config.toml
dataset = "regions of photos with short descriptions (Visual Genome)"
depths = [2, 5, 5]
widths = [160, 320, 640]
projector_hidden = 512
momentum = 0.85
lr_schedule = "cosine"
Rows from block 7, named by matrix and row number. Rows with one number belong to one channel. Each number is 128 + 32 x the weight over its row's rms, rounded and kept within 0 to 255. All counts start at 0. Numbers have three digits each. After the name is the row's rms in percent of the matrix's.
# r30: branch 2 reduce pointwise conv (model.blocks.7.r3.0.weight, 160x320x1x1), inputs 107-213
# b30: branch 2 3x3 conv (model.blocks.7.b3.0.weight, 240x160x3x3, transposed), outputs 13-25, a 3x3 kernel for each
r30.15 108:144154071125092199115103155101055150096135137158162115094128121122042182174114146172111174129143078164108177120210154160139074133090091158131128154125108178113137109116120131099173156191155121145143208104172189125075116113093148115149091064102142126101105140114124173112117098140188114117143149151128105125154146106100130
r30.16 103:216120162103159095153149130141141161166117092112116161054118136156102144150130099056160105152137160097166093145121115135152048127131165164117147173130186098151129128116103136109147190145165146088111125118137182109150144130118119131097132138019141122150113135102121149154085136162131079119130143212105089132120091155135128
r30.17 095:140136143071129125126121110102135109134086161137158133194145093143173167082170121172145106097101083117155177157138137136107160173139173148084101104153147074132082123152137100152149135180117158050107164134157135100127138144104173141091123100098108122117167123147134109155085084193196132102120040137123175147184130123122077
r30.18 095:167181094162140155132118118097130088134112104162090098105130071151134092115164148152198095133085100161078076172088119124153134143090133133087106114083125132122134090141110027120157088175147165165103122110099119137102162134143187134152160117188140156073132125114102157117058148114182149111126086128116182166132154159167121
r30.19 101:104093128103200084130111105122118135171107131174119127135106096107148144123120144104169159156179109129107148142119095091119117164136132122173156166164176154103145127133149172106143138167101152137128112168177146163153152100141081132160133158076134148150175125107110114164160203142158166089108107136115112168178059145128138
r30.20 090:126143160165145150196142160122106124118158132099142101158158151104165167156114127108104150107096159161127150124174142128117095106130152142136130120112143088154108087217112113141111129133128063040163165127114129068152167134122150133136208185086135154156086134141111149086107141169175130151151115098125137128144130119155140
r30.21 097:154148137107138140164136111120136132144089162116111106106113140110188154078121147156102136091186130112094149133150137101158094118145135088133110112140095120169207106099171141082159131166113124092102172150126136101177113184141125138116129076171163132104147134114118047108182115137133203086100144199114116087157116122091198
r30.22 099:117100105127128129139175142136191135062139127150142154141100085144112170134177179138132132119059161126116163132122142123135119159083151129142089097113097145086129172140095092086141164073086100106059119106142138096181188132123108195063067123104129131118109167088140177112158138127151130132157189058138122071122090135101163
r30.23 101:155150137083184142112113095076137121158132098154129118199129133118176165129108132130125161134079155124147173112119139138139149120182085145107119189147156149154172164216099096115125201089126174121173174098161184115107127097110063112167143159115136152138146131170146126165109086151140157146131158105111110107105128122132124
r30.24 101:127121058107084156178128057085126138153096092123108172118108179072137107100137099115201131191119103125083129204135132129103079109139100159124114165152186109108093111132096152139093128136150116095167100144179131128212155148096120105112153145165096144145155129150122196088147104086186168124157113113136101100091125120091155
r30.25 103:182105134199186149143157143128128086185125098115110132088119135131171144176161093142103116120119098060139130118106130130150096145036115111136163047134099137116221136128160172138133078099128112178155151172175141113167065091127138142128079113130157124071135084075132022135179193103132138138146084151117138133166123132174155
r30.26 102:055159117123151159171123116130078110084116138097131156123104136130084138122110092129181140130120120054177160131138173146157139092175129074119156118144090181135084174178099124143096142092115153171144146183130143150092141115138143164185176125117101167100109163172172140096102103103175199134106173108102077122113181148149151
r30.27 101:132137117150124154226105137128149116116106076113150171151139146105159158132158134129149095121121094158102117169140098084133168082124136165135134139095126134146147151203154126157130158191153179115124100152154158062089155101110098091134203130131107178143072114156137144127169096140143109096181102172112131130100128117154144
r30.28 097:128137148151103182109167112086137082124222139172165151104125107173092093137157175174149107066084091153077127173134107141147145116173143122152106069119124138084105108104144175060153175111095131130110106146136133087063179138141101116106112115094196095099191114145165148168133080095107112116142096133124136117195210163093122
r30.29 100:068105118125131085137108147141149077142133143131089141150140126153138114149109102128130165116143161181142177110145165133128150146197155138094170091147132084126137124103148145157140095165154119179179164102160149147117085195092124146102126112107159093102115151194086092165108151109109182132143134126148161149160135142106129
r30.30 098:134112103106133168146091126119146132161101183130122134090143116138184047153117140128134168155154106072182146147105126113204146146141150120158146103135131141131148124162078078105116182148196129109129094115154086086177063135191080101143112165138134125147065102119082126090115135133155125166149161133137124119132174083201158
r30.31 101:106128079189171118160110118063203119197156135113117108120181136150171110206094148117071161138115146124137145115213145146111174132130101126147132109156101070142184116201142102160153102119179092097122110109175091141101107145175136152046080171118136114135081095172143155097132087158145132096152144120124079185116092125141099
r30.32 102:082117134121149196142116105051127114197102099191156123135137161169145061121093160145132141075168090116114136151158173127150082101121084119110163120105125153161137104129128180138111138165132131140114105138131135165145049106104116168167114129192069131095127152167105120140111115111150151139145153135084144103150155132120150
r30.33 102:155153123121150139107120143174112160137171161113118136119080165106192152194123097129126123144151111188095087148115144148119125132146159111148089072150162087117169062175155107109136110104135174176171177120126122100154176179115176157164081088131110160136105074101090233118107098092117160138173189146100051165122170141132140
r30.34 102:091129154144149131139154144142138164177127160139133107133131146125136083169125144122182108189114167106092100128169152114103150099093157134118136120132140176134137145141114112116135153090106174161162086118099197133145207165117140162078153093151128151153155144083105123104118123132108124181130103112136118190098151155149135
r30.35 101:167144117142083099135103192129069090095149139144099119122128093166152036124127132118081088123117146159114142119116109086170079148151188099065122151112216155100098110156115094124158138097112153157159154177110133129106120167090122068143131158135124151170136150082115128126106118134143136154146118155152164094126123127065125
r30.36 099:201126192096119113145185091073149094089152166168060174143121136137123167122078156145110158110145116099171069196106126108174066147076096127101136168098096109095102147164111172143105071119103122128140127129129135085147143110119117158123140107157112147163140174170170159133128090171097121115122079135117132101149151113178111
r30.37 103:063084123157198126177152082087122098110100116118078144113140137104109125082166093113199139143142172087136108122124149132091163074145157122089110063091099130101164098174105115092129106143130099142137097118138159131153130131101137203130094114132121144142152142147147156127074156160221156169145123117113170115120147102089117
r30.38 099:108159099196156126162122152147174127098112098094096132160060117128148113148142103105133126100125143145056063138132140123145142117112149142125109197150130136131095085164122130143060139104120188180106142089144149111157121158118093167119068107131184185145141179182140187153155099144191149168123144132091125063115115119071123
r30.39 107:110130116120156107114128107103113164132164102198104127112151162132100151170119116116129187143162098126199125143139109111121146123106122104107128128116167137150135109128122150156080150129142129127138186110151101124173137159110154091160132120152124131131153082173159134069169113099141087059155132144074108119106122181119082
r30.40 100:106081107196040097144188086102105129169158082116187162187119146092122148076086139138106103141149111115137151081117134104210157125100088146137142128173123129144130209153140134121132092158102127142136154126109141104126124166163163155149123151097102137083192084228131129149143081100079157109105149109110166107154111172121103
r30.41 105:133100108197128132073144122124186132138106099133166168135126147144176187122145112143140127111169096129089155148154151167162098118101108136131127086108078179139145152099109101091074100148104149160143154102122172082074095146171199162076142113118184139117165114121185044126126148121131115177135068165121086138119182090113122
r30.42 095:148142149075099143129112080116091163144159192149128117068105118145129206167135130100124134128132102131099110132086111168128149148121158125115127147111152122129096146124115164101110099109102176150177094140168161129126116113100191175151084107158245163217124102169147144135085142113139088147126074083145183150105113116143130
r30.43 099:070173086168151190189171142108163079143143093127098192102143145117147208155143209173107127126090132148120125140198140125137173136139082133141132159188079112138148171089131134059076130151180085155133100165119134132151117190113175180097144126098156160087130091169150043112140165086166157113107123089186079109113106169161119
r30.44 094:096070119153110177196174107162150149180177128109169092120145221084134099181123119137135132061129063095096109136151151110108107132130133079141113169177198115076103070095116104131151129064134139079189105128165161145129144138137132046163093077129154095125168141121173140131125121063161127138179143076136121096118141111131052
r30.45 099:153155103147144118142139140115174151170135168210126130160130134116085129176123145151150075068165106154133124114115132098161116150165136144127128152147141131074109106095142151117100094219142169161130122151151132141123101173128086149144096102179142118081102097127136171113089163087159090151164122100117124125161173073162127
r30.46 101:120113121184088140120123118099124152128118077190105116109120143102073104096133153132172115154163107148182119123181212138117104110072091127112135136145124110112098139142169127131145139162168113167085129146121150086147146139167112136158131168120124126139153084098165172085108190145121108087129134150076162136168113168122091
r30.47 102:101113108100147128161071117121070149093112130161121095161151160113177163151164121106107135128092081151083163110157161149135094168169136087120190127144123172134123129131112130163127103082138139186144097127131137122086087110108120116154178142174090105060122175128109138093145147100178197150121140116105089117166162102152147
r30.79 095:125080069084076136117104114138100111166146128122157083135117139128106135113146107067110144127121154118128181150128176169137091162115094118140164144036113168146115165119126044169106076095113114099134117078110134086111093089129138153156131136177129193143121128119097095137087092192108050094126098108122051153090103101125109
r30.80 104:180094124117175118129090086135170136131177120151150168134124122086108126142129123127127216125132138075104088123107165084095166113121109101111170191134137075143151104076108122182168124120177132118126090182139151110152112146156161164105071097148086136175099106149104107108155117093116170134094124069140023089104112110175135
r30.81 103:136158120082120049094079086149136141120058057085171137146123097122063062134144097130079070093097069133133103136082122058152161136205119089112104095125095144130097116120117056093109126114141146161105128095127127117068131154152135029126118132141103122137087108134127144081083172099104172138110110133104148105144126109106111
r30.82 097:189169127094109210147122123108116105149176174149099151189154108149154106112138129165096151128108127105128150117090105140123144067123091123158130146188122124174100091129112115117106073096130102132118201112161150136154100074079137124124130104145118163143154144092133085102119141118149103134116078125131087114170084116122104
r30.83 102:113168138117175162105122077128111101134105172086177196117137166108208131150126108123152136154137063138078185118109079157111133093152162100154101126147107069151132120135109143103151171112092125112115121086124100091089128130123137107138139116185084120113101119105106170163155198249121129111140100080126097117096127089138095
r30.84 098:207090090165180123132145142061130102146133168180163112108152148125134088159181129148158093090115117116077105185096118067159079101123116182153121089028109138118133132167155170104117096148168155076141142174167168157089116104080152127125098127134120103100094220148106148135136124176092115134124114144079123137102107109142149
r30.85 095:080125070091146154127110180156064156151124074151142179125184143143134080149138094149151117071097140185145111114137108127157171125135089118135124105150140079081130123142125148151140159115111175155141100115135125123195165101142135141117105119101119127146112091127137104210145137154127136070145109127101130130189107134119143
r30.86 099:121169166190142165143161106184109115174128104166151088099137135115195109119136110165163110116117120109095151169092096186081119118139159138121109108131111162106171125116062075155136148106117187198110127065067119119135093119120102125142112133157096087121157155118130156103080124116179149157177067158142122130121135109164076
r30.87 102:124161139167117105127100116083081131136123180117163112185103104143138064118136150164164083121141192101144121090131157147204152144172144154116154093119099126116116119115115117170163173120102125142187064101190130150198103155194117135125155168130096110129100141128124093082216130174132103098161088153148133134130151128106141
r30.88 100:121119193132081134150162113091135146158146182119133111141118141127116171177152126109154137127135087116120162116127091133147085064131109139085058125166091139113140128154128151138168116137140144118103161141089158138131144124161122101136083131132119105125148111000146111105094084107097189096130098116147098121119095112099128
r30.89 101:153167088127113121079094139148156073171133094130165114124150170112108125103150124144159160132120119119071133115145175186119086153217132075110097069163152086146143079179160113107118081083129141120091123121098121181177058113142137141142099131151114085116144104118123107168154111084236169138138158117140164095086086109110084
r30.90 106:077120120145178132159138102121134141088149160077110095110136153152151113141136112177092185185090106076118120110108122099097146081201104131120139134113171143163142098162069138136126089169190075083102166114134096162166162053117123076095108118146104117175130125122117140108149183141151086120111106165166102107127154183161097
r30.91 102:115143114157089099186140117125100093129127130079145091117124140110185189110095112102178110099123119151178145102150069144097132138075084119072137141205115165153120148141114166129129130126094129123068133186176150127100098188124157114169118141124158094113101089116127134124137099138083113207093152140134185174106111163146095
r30.92 098:160158139163193147130140138131144112134100098079110146043121163086141157142100154125201083207164122132096126117132176113075061106075143133149102127140061129114116161123114114096110148127109148140069078093169174144135120086109171131114081107141146082112135139129110102129117100154077147120187195086112111135157092179186143
r30.93 101:110094160104168117116133114173110108153114120156155156111187178120087103104132158115078153061155155089144090054105146142166094129111114101114151103170149101183105075101149170136146088161143160142151102115071103094154154093109093177138115100103152101154152124111156060155110204173100105072183100074102171132159143135181104
r30.94 100:147075170132126131119158150159105123116103209174092066152138137048128191158154090175107112135116116140106105173105099127146091144146162160126073115122094140111105098196118126141135121101088121152111235143121140129120107132118119123178178094087112108094129163132146113147084129101186070158155161152143135094098080165091107
r30.95 098:081138133123108087058117144128103119139164078202084171135118110143113132124110055163171133134082067092168162120150146065117103104112141147157163156109146147093057143119128078071134099144133187109173101162103112096169137103170106141113134127102114139121103052099115100133128090123153145161112097176112136111161144174177141
r30.96 101:089154032168144099218126147074149101138098093127086188166160238152122124145142156144095101190119124135139016106103115140141071123137136119123070167116182107130109147146101091104100109080088114125081129111143141092154080132114121090154114109144152115044173169123172091132102144161161136170155152143120120132149078103110132
r30.97 100:168152159132109104088108091115079169101126112095163050065143177140085136130080022085101101114101096126132094099140138139110146161113090129149151129084118143131125148122120166135093123160114060121158041120152126160136129137076166108079129116091095121114128127115084127176149107128134116141158118124125089124133053088118178
r30.98 105:119134178080114174103122188153120086107098173115205126123147115104147124203105100129097123062132147164080132079131081103144122121145087148103091089143146088131113138113119102140060126090062162142079111162135142137141047145122070127041093111123152090126133077103212118148129114163082115099114044168129166110074145104155113
r30.99 101:150153160161160135103098122138100141161124228165125132108141124177122121132049164108112131193090161099130113146147095111162128128095142168131136054131126114133199119085128099151152146147133105120149072114133157098160150148123087187126169161146143150172087095139149109146125122141122106158163099072107158106158152157117189
r30.100 092:121135101102111104133136123154135135152110109099114188177165149103160151124071165084115121098101157112080174111083147102134126143085065119091105132103153116150138183112140072070133036164119134064068141168062122151119109099102097114107118136038083131147076125137091141101146148163195155117126124170085148106074121136129036
r30.101 100:078117117164132120121105115103066133094149195130100098157143132072206158174119186115127116122146156148177149105099089124134122148093109150137118127150131098103109151083141131186158129128070170129186155139083097154116077130133161117207134116150128076144098082153097130099123121084170125124080085139095123131171144189119071
r30.102 102:099175146113136161118135085067120118122103126121147158070102122120095078127130071091095176110133145090075059079160086123068115180114134129128130166150114175146152153134123106194110095105084122111103125113160152105127138115096048132136059104098141142155113110137083100134132099158108139075155135117099065121102083129157154
r30.103 098:158089137086128109125112120125061166076134116100151076085170217111159191118096119136132106070105101068178156109137119112134110172145092140132137106116124172114183122127082158140152081151141086170131129092123123129163153141126135146133077140108145103140097115140142102110141098136130106129136058115139101130172112131133131
r30.104 104:097103150176133148156086109194151125178113175099084187124129130198132098152092194112133117105125084123142096168108119127182133118046131073126110100098181179144142122129127143069180146079138099094140047144097163166196105129128123103129120125150171175113113095110115128143111136174126150161161120142138178121100148084150125
b30.15 111:154150132144187145113186107145176129170157114102126101085069100074099172133098141175091123124126121115057134138086144145123121137140170105152102106115136095154173176169138180130103101075074100111093109132111147130145099108112139105127170167122157160094132126094113147178168213163100145097081092188110166111181134118156125098183156154151093131106075130
b30.16 102:123138128084110062158183112157128158079066150124206138114138172155159182088128136098129143174070105171097156114146157096160165155158122167126139144113129145155157148136087122121148056132162093161135149183211077059081131087135115128158077150171126084125129123168113168109114133119080156112178157154092114106096071021144096112118113156060092143085116147
b30.17 109:106146102209098083130127101157122077142174140109114088154059112134120099117095143115080126076148086120121107147116080207133122136107095159174102114198142129155105142105095136140102110095128150146147083128119123113106100137140127160131117090116096155156138131154114137105125107190076111192070062089153119146161098166086082095142073111154171143140148151
b30.18 090:125145156166160143090132128154081107230147117111159107104079134088180177126136123103169109118071094107105110096128175065164213125156155163166107157108068137152169141159182087052148131104152126118135102075082103106151158162114137147098128117154225164122135131179095091110095083148098133127127172110140128134094148166139197120168127131152123097098132103
b30.19 100:134113173112044105129096155144145092147095102088106143132142173082091079049081101124101115144069113108102129119078107136098069153093078108141108078123142107100104117075124133184139135163146114138116112146084131129101093126127120139123135187193122075131104162122120135073128144172075113133084133105081096182083127144113147124199131149128153140148107162
b30.20 094:090158141031143156071086111139109143111115112117088104116107128149196145139108109178098078098124104134167115099085101149168129169163129135088143108083179136142136147160129148156175100079125125115113096115137154119155123121148136142095112158113073144139153126082127098166126118119130113139088081084175112104116106090126073106145153136132158147103177143
b30.21 100:159170123109166161128175082148109123145105135131152102076081140111121129138127139201080113154085113130132140177093124158139172142127140182098096124131095069089129123131142123125102109146150133133174128155163148133182118188151126102131148134130170109111195184149091172114179201166115192098101143126147160175098109181105105081137101150137142114160118126
b30.22 104:068105106088168065139190084098060095070093112119134085113105069138137149087098172152189180150132134126132105045104179044059189129149170152111073172120146140177220139143186111091091115129142159196135123132134106108063160157135112121163147110108118133150136163125171106129077067062125111115190167156139110119130157125101105172097123144110114188049089101
b30.23 107:101170077093105085135102042122113178100114130174125094139087144150160155131133176147129117093152089106145101106156159116152104189180135083122140111168138097151110145111095159171118138088125120127134129127135184125158140112131097134092139100119089144125135101112060072102108098173136088179109052112152136170195103065154079083098124113093104086053089098
b30.24 105:129101128110111084109046119066206090150173087092026097153219157117101095123172059152111108111092092127092154209170146173128139073112157088161187141088147160112094162101149139131178159201128210114119126113103133142123119123164159121099145166120138122121112130122089157170171181150153144131108176159112080082087122163128149152130128138112114115100116145
b30.25 108:112081153133087150139119139170131116208095116133127089139119132082123104094120081106148128174143147177143100137129144129121133172085084148162125132190141097071094124114115142081139086094097069067118104103115167144094121109119105162074094135173135149122113162140136139094135130160096168132104085048110098149123109119051118150075131067143167133105171122
b30.26 108:104120115111137163167117113142234152121159117125068107165142128159131117167128107162108114192143121137113141156139127117145092095138103113135174132164079170143088147126165140122126152177141146147163159138119140080111084108072090100106151171091097116101115141176137149151193094124139141117210129105161175104109085202097148103219101162105136181081077097
b30.27 105:053114144129075095158088111142128118129095171140110081112115182090111146132171139142093218119151104124135114096108116102153054123118132094102181066135198097135147122104085114160132156100121086159106192143168093115159106100114113132122162103111168098173077127122099183104113139127150108107142079110133075111083137094148100101140108128205160109166131155
b30.28 093:109171174128123129045120133090131073154156140135100091044076155132114176083131116107103105137138084153077103183171116177122144096097131134105123128096068152096172097139120045089045108140087116077130115077116095107129099177205119195153149111120170118117173152192159097107179095165180095121133073116126140138121089139110117124122083080151144127077137138
b30.29 094:187129143125167104162204161148076154102092138085148125117057121151097126136112112221124131105132156129124147134115170133178195110109107104129051108165143033182139121135173130147155080100102099107101073110073121090117141146158129116130189149158111119131103085132065083092139148108157153122177118178129146133159143128172109087163186160115139155127112139
b30.30 097:116113085094109152094118104131095146147143106079120171122109157137151151170121192172076096098160109110117093163113126123104086153086101072108098079196184156162155065072115119127171107103146120124075091155109147142123098132181174140135134118167103159149102145110135089137114145116209111147151125195178101140052148143120155152134114134137121093124127157
b30.31 091:146092140108059132160133079105109127121118100175130181118123181180126120125138184163151104042201156106073145112110111159146126169149117118125137093200144118174122141144114159092141116126107086088082140109145128174137129196129173189169096132145123186086107124139116128191089177157226167135123120100112077101140129120112178108151126092178144148189117136
b30.32 109:118083125143105092126135095099094103117094153114140076050186123157174131119125128120134081151118128134101165127127172093085195112172149132146108145151105162149106110142089109120143143065098198174117069097094136139063181157088141130149132108194084161152118161222119099070125090126074066104125133226134162144115158096155112090151145127184150137149167115
b30.33 106:134127186115131156103063105094155152074101116090135121113139120111145207122114135141153102145121092202148142169203155143120102148132107108099111144132103110104157139141115088160131062082103156122092145135106120087122102102130109112107162161149138124110202112096124097111136188117156137123126184092094125059214126101140099096066111146099150170064116114
b30.34 107:106078080167082124118119115119129160104120133107067142158129136151192186133165178117124101108104148133121124110150176121155118151211106203101093106132064074132175167176142099110127140112156111124140096055123132137180104147130162135161196128154171071156168120130139179088118122134127102144175154165098117083074115157106126151160181134137124126179135096
b30.35 103:119122142134093075130095092144159118130115090071094128176172182159134181119142149087105099146185165121098117166157153151129165144137159108153146118130146180130117142116187117142176191145112143137125107104130132107121152129073130157094121128116150167164066114074101159142149110186132131136153160110117084198055127192109139150147073056153154181077123119
b30.36 101:172137129144133132121160133111168136100173122128116124127177170111157110102138116134139113142128162105125101157156132178160116130173167189098170191143109119100111178108126131118070179152126123097074137129077123160153169166154171180142137049113095104133156140145116133093084121127116108112139123127153181115126157041116109177073113104110152139107108103
b30.37 098:167088174119098151138081118132090117125152118150120115066122133103142085158155125143125130087131130086113161225203160125115119102096128138153088185171046082135126153177195176181148123097104137127151060097065120084130136156212126163122146162184150133112140169082086196108140173171071138131067086145101134128177080133088118116204115171155111115107092095
b30.38 106:115132101069149142106157130146187106084155149107088047126143082154198122128136146127106142061150205108132124076117169147225130202187166116139166146099126114137125165142101196164103099132127108131149102134143164176168175110163154134115172105092114122091116099106118126135122094103149137117137154122153114124120131148110076103141145129168166095135091084
b30.39 095:132117121132069079121081132146226176144117091145158143112106199097115149075114116064139107110175169140119137145122135093121153144139190118131138116132108153128131132137131225139167132177132134091103221167139115102114176163130129165069121155128125143116104108128146142134117143176159166081083093116095072090092110102090149166164183165104123119108159121
b30.40 094:084142180101091114103071099094114103112127146101162083108152123170119129104147153080103145110121117102121157135154111101157072130174149120108107132105088124108131131107112119148104154114111103120093095117095181114085155129086126136100093042062112144117132146163122109076096115125089129110138159183153223155130135078086079116094138100122114127130151128
b30.41 102:126122172110092107109109153093132115166115139081083095085024139103126103111095146109161133152119162137099164128118136095139094111093047176079173087140173110091108074090089155146204164161142085099089104101095121094102083153112088178095065215165209089121135214149096101079166174202117118127093131143181141177104062123139128112217078139129103157152183146
b30.42 094:155110124148096122132172135078097116111118112084121181108069159092142078115117130113090094052101206125119114151155132152164114136180083115099140113131154106130138184143085159174162147160149124058142094078160136136136138155103145099133134094151159153119119139167095118077083112189143123172136127188117114169141139130179183113161149076150123142074088084
b30.43 093:097081126132110118137089090166111119170141169100134123050099120109163186156125149175132155115124129157141064113153104092108098096118159171135112078111115157153145114131248071142161104086160118128191171107095145144130154166112087128121158178150079087077101123153119108077080132079128130133134114138119102072145087103110110113133109157116161097087121122
b30.44 095:103106150095130085111114112102151128158166144112088122145187163122142104080134091108130108178088079141177083152149177120078117058103124121132122105177130110123093170092093103133128143171136174098117133099066136103099162092124100132129128166173089132096113152158122180147142186146163130148116159145107133142113156156129123210123126149125187169054097107
b30.45 104:044163102068166092024137122111129101158139124139087151117142179126054183111134095134117151177038128123110134129154093167116138154134155159129162163060117122114119101103113100160085160136101108079106093126103105145117153083185167143150162096135073075089158173141149133110073166153188108099176128106142176090161219088126104178076172143131130117110126085
b30.46 108:157092125146104131130035107105166096075106123112108145083122089085112119126116140071090118182109122154098113172148120141057108145124154120134123110151166115125118183143140137146119106141096101092131167111129149110181153108175097136082087146149128075104143101160175157149116113120135162142124092115079142074133176033087134138097100115071080110087115084
b30.47 099:132128126123115194103149156085143102113152128143159104143167095125127108153180179138133143170075115101103133148100124160095154119074135063099148098104132119103115160119103139124145168187178156206151146172118125142173106133152116128162154098129099105112190212179120084099120154092139177140077140161127158123110149195126185115167162184127162177176190152
b30.79 094:143141112114116033164211089096172097116113141158180136096086131136157157164157190207133143113092131105151120125120136056113156112145119127168092110115094106165181149143158143104160185118130148145107121102082135134165091148082159188181125079124127144154133169114089110095138135110161108138115099210138159181122119064129112115097176163108127147093194188
b30.80 090:115135193130107145198152120110144143098116108178180148063148137095150119118139141145167128075185153128148143051080094095151135127153136079148092080119124069086115141173133174172151130155130097194144141141158127131112102068058142116103079086096139145090119095080148136161125130126209174131144112153090068189089128112177219152122121154157135108098123105
b30.81 092:138095162161108125092146123132070150122043102147120111086052097148148184145127071110121138132096156159138162073146176076152163117110123181143052133151113099136143135141136019050102100176155110138164209134147174177109087107106106100122119112084121079147116102124137141104149137118128159097101154156150153166151108129171173105074091121112077058076141109
b30.82 098:113141132118125129155114153130140144216071104133112136100113176080094123117103119122126085191137134174063090145076134120106162168105062160166172159164157169146135119134096116154130160144119152161179167122160116111119129125117132149123132189155168109130166141124177126121136152161091172166140149151160129164085143163133126096125082143118184181190213183
b30.83 106:136137183099120163153112123110114099137078210123102116088129102097107053082140156180110123116129121082126116144133075127113122114128087088079188141098119097136080136125119093128148141110133124103128130020069081059095115110116114148115131160170145120150152161123101152090130150097126115118081133163089150084097062134128125057169087142150155165133144170
b30.84 102:064149136123065090134131117148095102158136151152129172161106150127162140093109145132098130127158134135138107096138114093175122126133128109094126079109173095091077109128132109084107110149166119180178156090181098095131149130139139095135149123136162133195192161134127151136102124151159092123121065154131132113098159146141066151134129117131125126130101127
b30.85 096:160127127077133132126143086148114140081146127083079164075090082100127067069140154093135107058098081159123143100137148092074114134145111124132148152132090169161122147152166110093151125145096069132164164142166205210164145213191118111137100157104082126055114129127101117090118117167103136140149145129141100121111125127097083099146132143146090100093095107
b30.86 097:101138147155088127147145109095098111136103143133135094094098128123088083145068114152102086104111142110116158107130110059103152092112091145128106121116106097109104165152075133126136180105166153165105114115135124158125186158077109138170069062144159183121122126163142100093132122150103143130079139145108068125102149110128147150087115127141096138108116172
b30.87 115:109177102103148143121142108119073152063175105161168136139128086120162121103159142152096145146079129106122104149121125119112144116093100119120155137200180124156072085147180099191235095120175106127116091131088149162073155206111172077115087099118109140114103187083104151129108106094130127129137134151130097136117133110111138156154101110093127125088126114
b30.88 096:076127134130132060155209085150132109152091081131126126104083108124075088140077140169102129144077148153057154142096186184160177136100112191167147187184156060133159113124120152165149173137187101127115093115155143130146103112069191135140144079171137065070104135090112116128132175114054148116081181098103138184119113212120114141146090124154122157162110116
b30.89 104:155174135082116133119168122092163101169114113103168124180161133109135158117128133126105107183094147131037153106108172111135166185139152161146123188159085152141123087157152135094088135189150129147126094161162097070133113121143164175089150201142122123120063196147086125191110123188124106144100143157137113128069113181175206164121085071083117157118126115
b30.90 103:166095130190139145090131111107152101167132141180133154104106071083105133116122140114086126208139149147064082150096067096100135173116145148140174182162116232172079097108089080123099105167152084154174107109137044063086166108136099127154130159183153143163162139105173132082127166053112161111155149139109061122104082155167185103103070128153124182203212211
b30.91 090:096123130155094112177177150190106125112131131045099137151088096122118041089109101139067115159114183159083067143139120123106090127078170151158080085164144078169128170175151103152147101129110104108077118171070196140127100122149131120143164155119107117120078113094104176067139186129138127098122093097134157099148091115113155116176162146217145148101077118
b30.92 101:163113096157106067185113105120103120166096172120141095091090119122115102110100127166113117107145163159123164115100137155133119120098166194161052157159050065176135229165145170111145135135149091124102127163158104152121147174107151121107087095078158157141142138126061181138200216155158116065053078094140183147140187095099121064148118115191143154156145092
b30.93 098:115086100162143058112153098098137117125113133182209135073150120139139087133108158105168185135111151155126077101145186106166237174209186104086071143092055162182135162153117104082067116156088132145134098073101058094122116158132115159123088069136118126147164131173126120111110092105155148090187136127146100061116076135138117118112080092127126157145164111
b30.94 096:118174135094150149113122127113119129102131177110148165117125138118130108161118098139201089104086130134133116099129144143207170156191101124129089109139135093121111114117140124107127074107148106139126145115158127124188108105161123148109103139120097081142121084098117128118160120134124114127123111116196090082144067116130059179094108110102174091097136125
b30.95 095:105122145142129095066088133185125144169130100155102096068121112177221144148173129151139152144121074154113176087101147049131139141159134132169061096106075138115127239169165077114130104104131150178161136105102215211134122119084110151108118163114138117148135160164136096102139138195128148129138150188155114137136152149142145113202178145099091112076113112
b30.96 101:144098166087069157135092175088210123118092136174087133106129138094067108108106107166133087181129114133070075144138107106114078117105120197141201161140108155145136106124109089082108129146155130140125132160122178127094141140081108126075118154130077083171108092152139099166131090104101127123078092095134164162095110145095091122104058111154164167148171169
b30.97 089:129130127176116104087111116091137139088109069181171083084101156109162160136110140130112141124107148147100134073137151069075159126172152123091051133105069129191179139140093089083097159111109083144114167144119131136084146165102125159130087169111156052106142110159175160128097100140114195106150191114095095136090102083140166151129165165169154168086129116
b30.98 101:141132153131176089032159113145048152141134108112127151093141132085102079159108143078134105112175115156107105118124147129136181153133149136174105175131069144146153130128159122115181084122148166212111135113069141193069158152176130139143082090179166162126060109168099093090114094154078100174100092187122082166147113132077153071088072145123114119050120148
b30.99 111:129092135114093136106045098148112051085115119091091098117062095121139093164116091150137095100125081085127106202107106188101136151098066104166119131157118127117116123095092117124117101118088102102146061131080133109116151156099192124074110121112101133164149078112131089122119115126116167101102098080173107188147120151077124118131148136141201132140162127
b30.100 098:124151162083141120109109075113112127179060104130144076108155111109134145119123137169145167154074126120099135121118174063116180154175139208137099145115062097160123146134127102074103130168167085160114143088143138085114148139104122180104189158122127120194220094110123127083150146138122139092136194190109064093067138177201155165087074098167101180105184126
b30.101 107:093155131132131123084139190125125116118144132147107192127197150147130099145172077161093130187095089098149166215196132184133095127104073187143143116142137117141115180134108119113101140148142129103152154139137177126115176122136137125128170132185103099128071147155130164139078162177143110206108096101084163115154210074114106208143127146118106108070080094
b30.102 101:132175146074171104121182119156125116172127078142167059123113116089147142128184156137162124140142134162136113114121180115126127144163135154164070178097024169162147179119111088045080149176144143141132097110091135129182156125106159141155072069051103137155113060100119102060147075124136134128188109109162158121048152122069100134145152121134142142067120105
b30.103 096:123083093178122150156093175152078102121107194169092132110118165107135120128076064083126167105128145162181113165186109167192118112107060156148075119099123137114069118111127129085094072129137122155178172102150148084088165094092133087065146122140130165118132142138163140065143132159134140130053096065120144167127150123110080142156093123113095105142107151
b30.104 106:163141092150085126083056121092127108147177165129139157183126064143129146142212175117136147152124219097082105121150153089166118134103077103121147145120092118165080104124114079094080155110096105161162074106111127195172102120079086162094179130168114137112141167168110147164119081135152168137131157191167104093070103142136122109147095139168144121132137159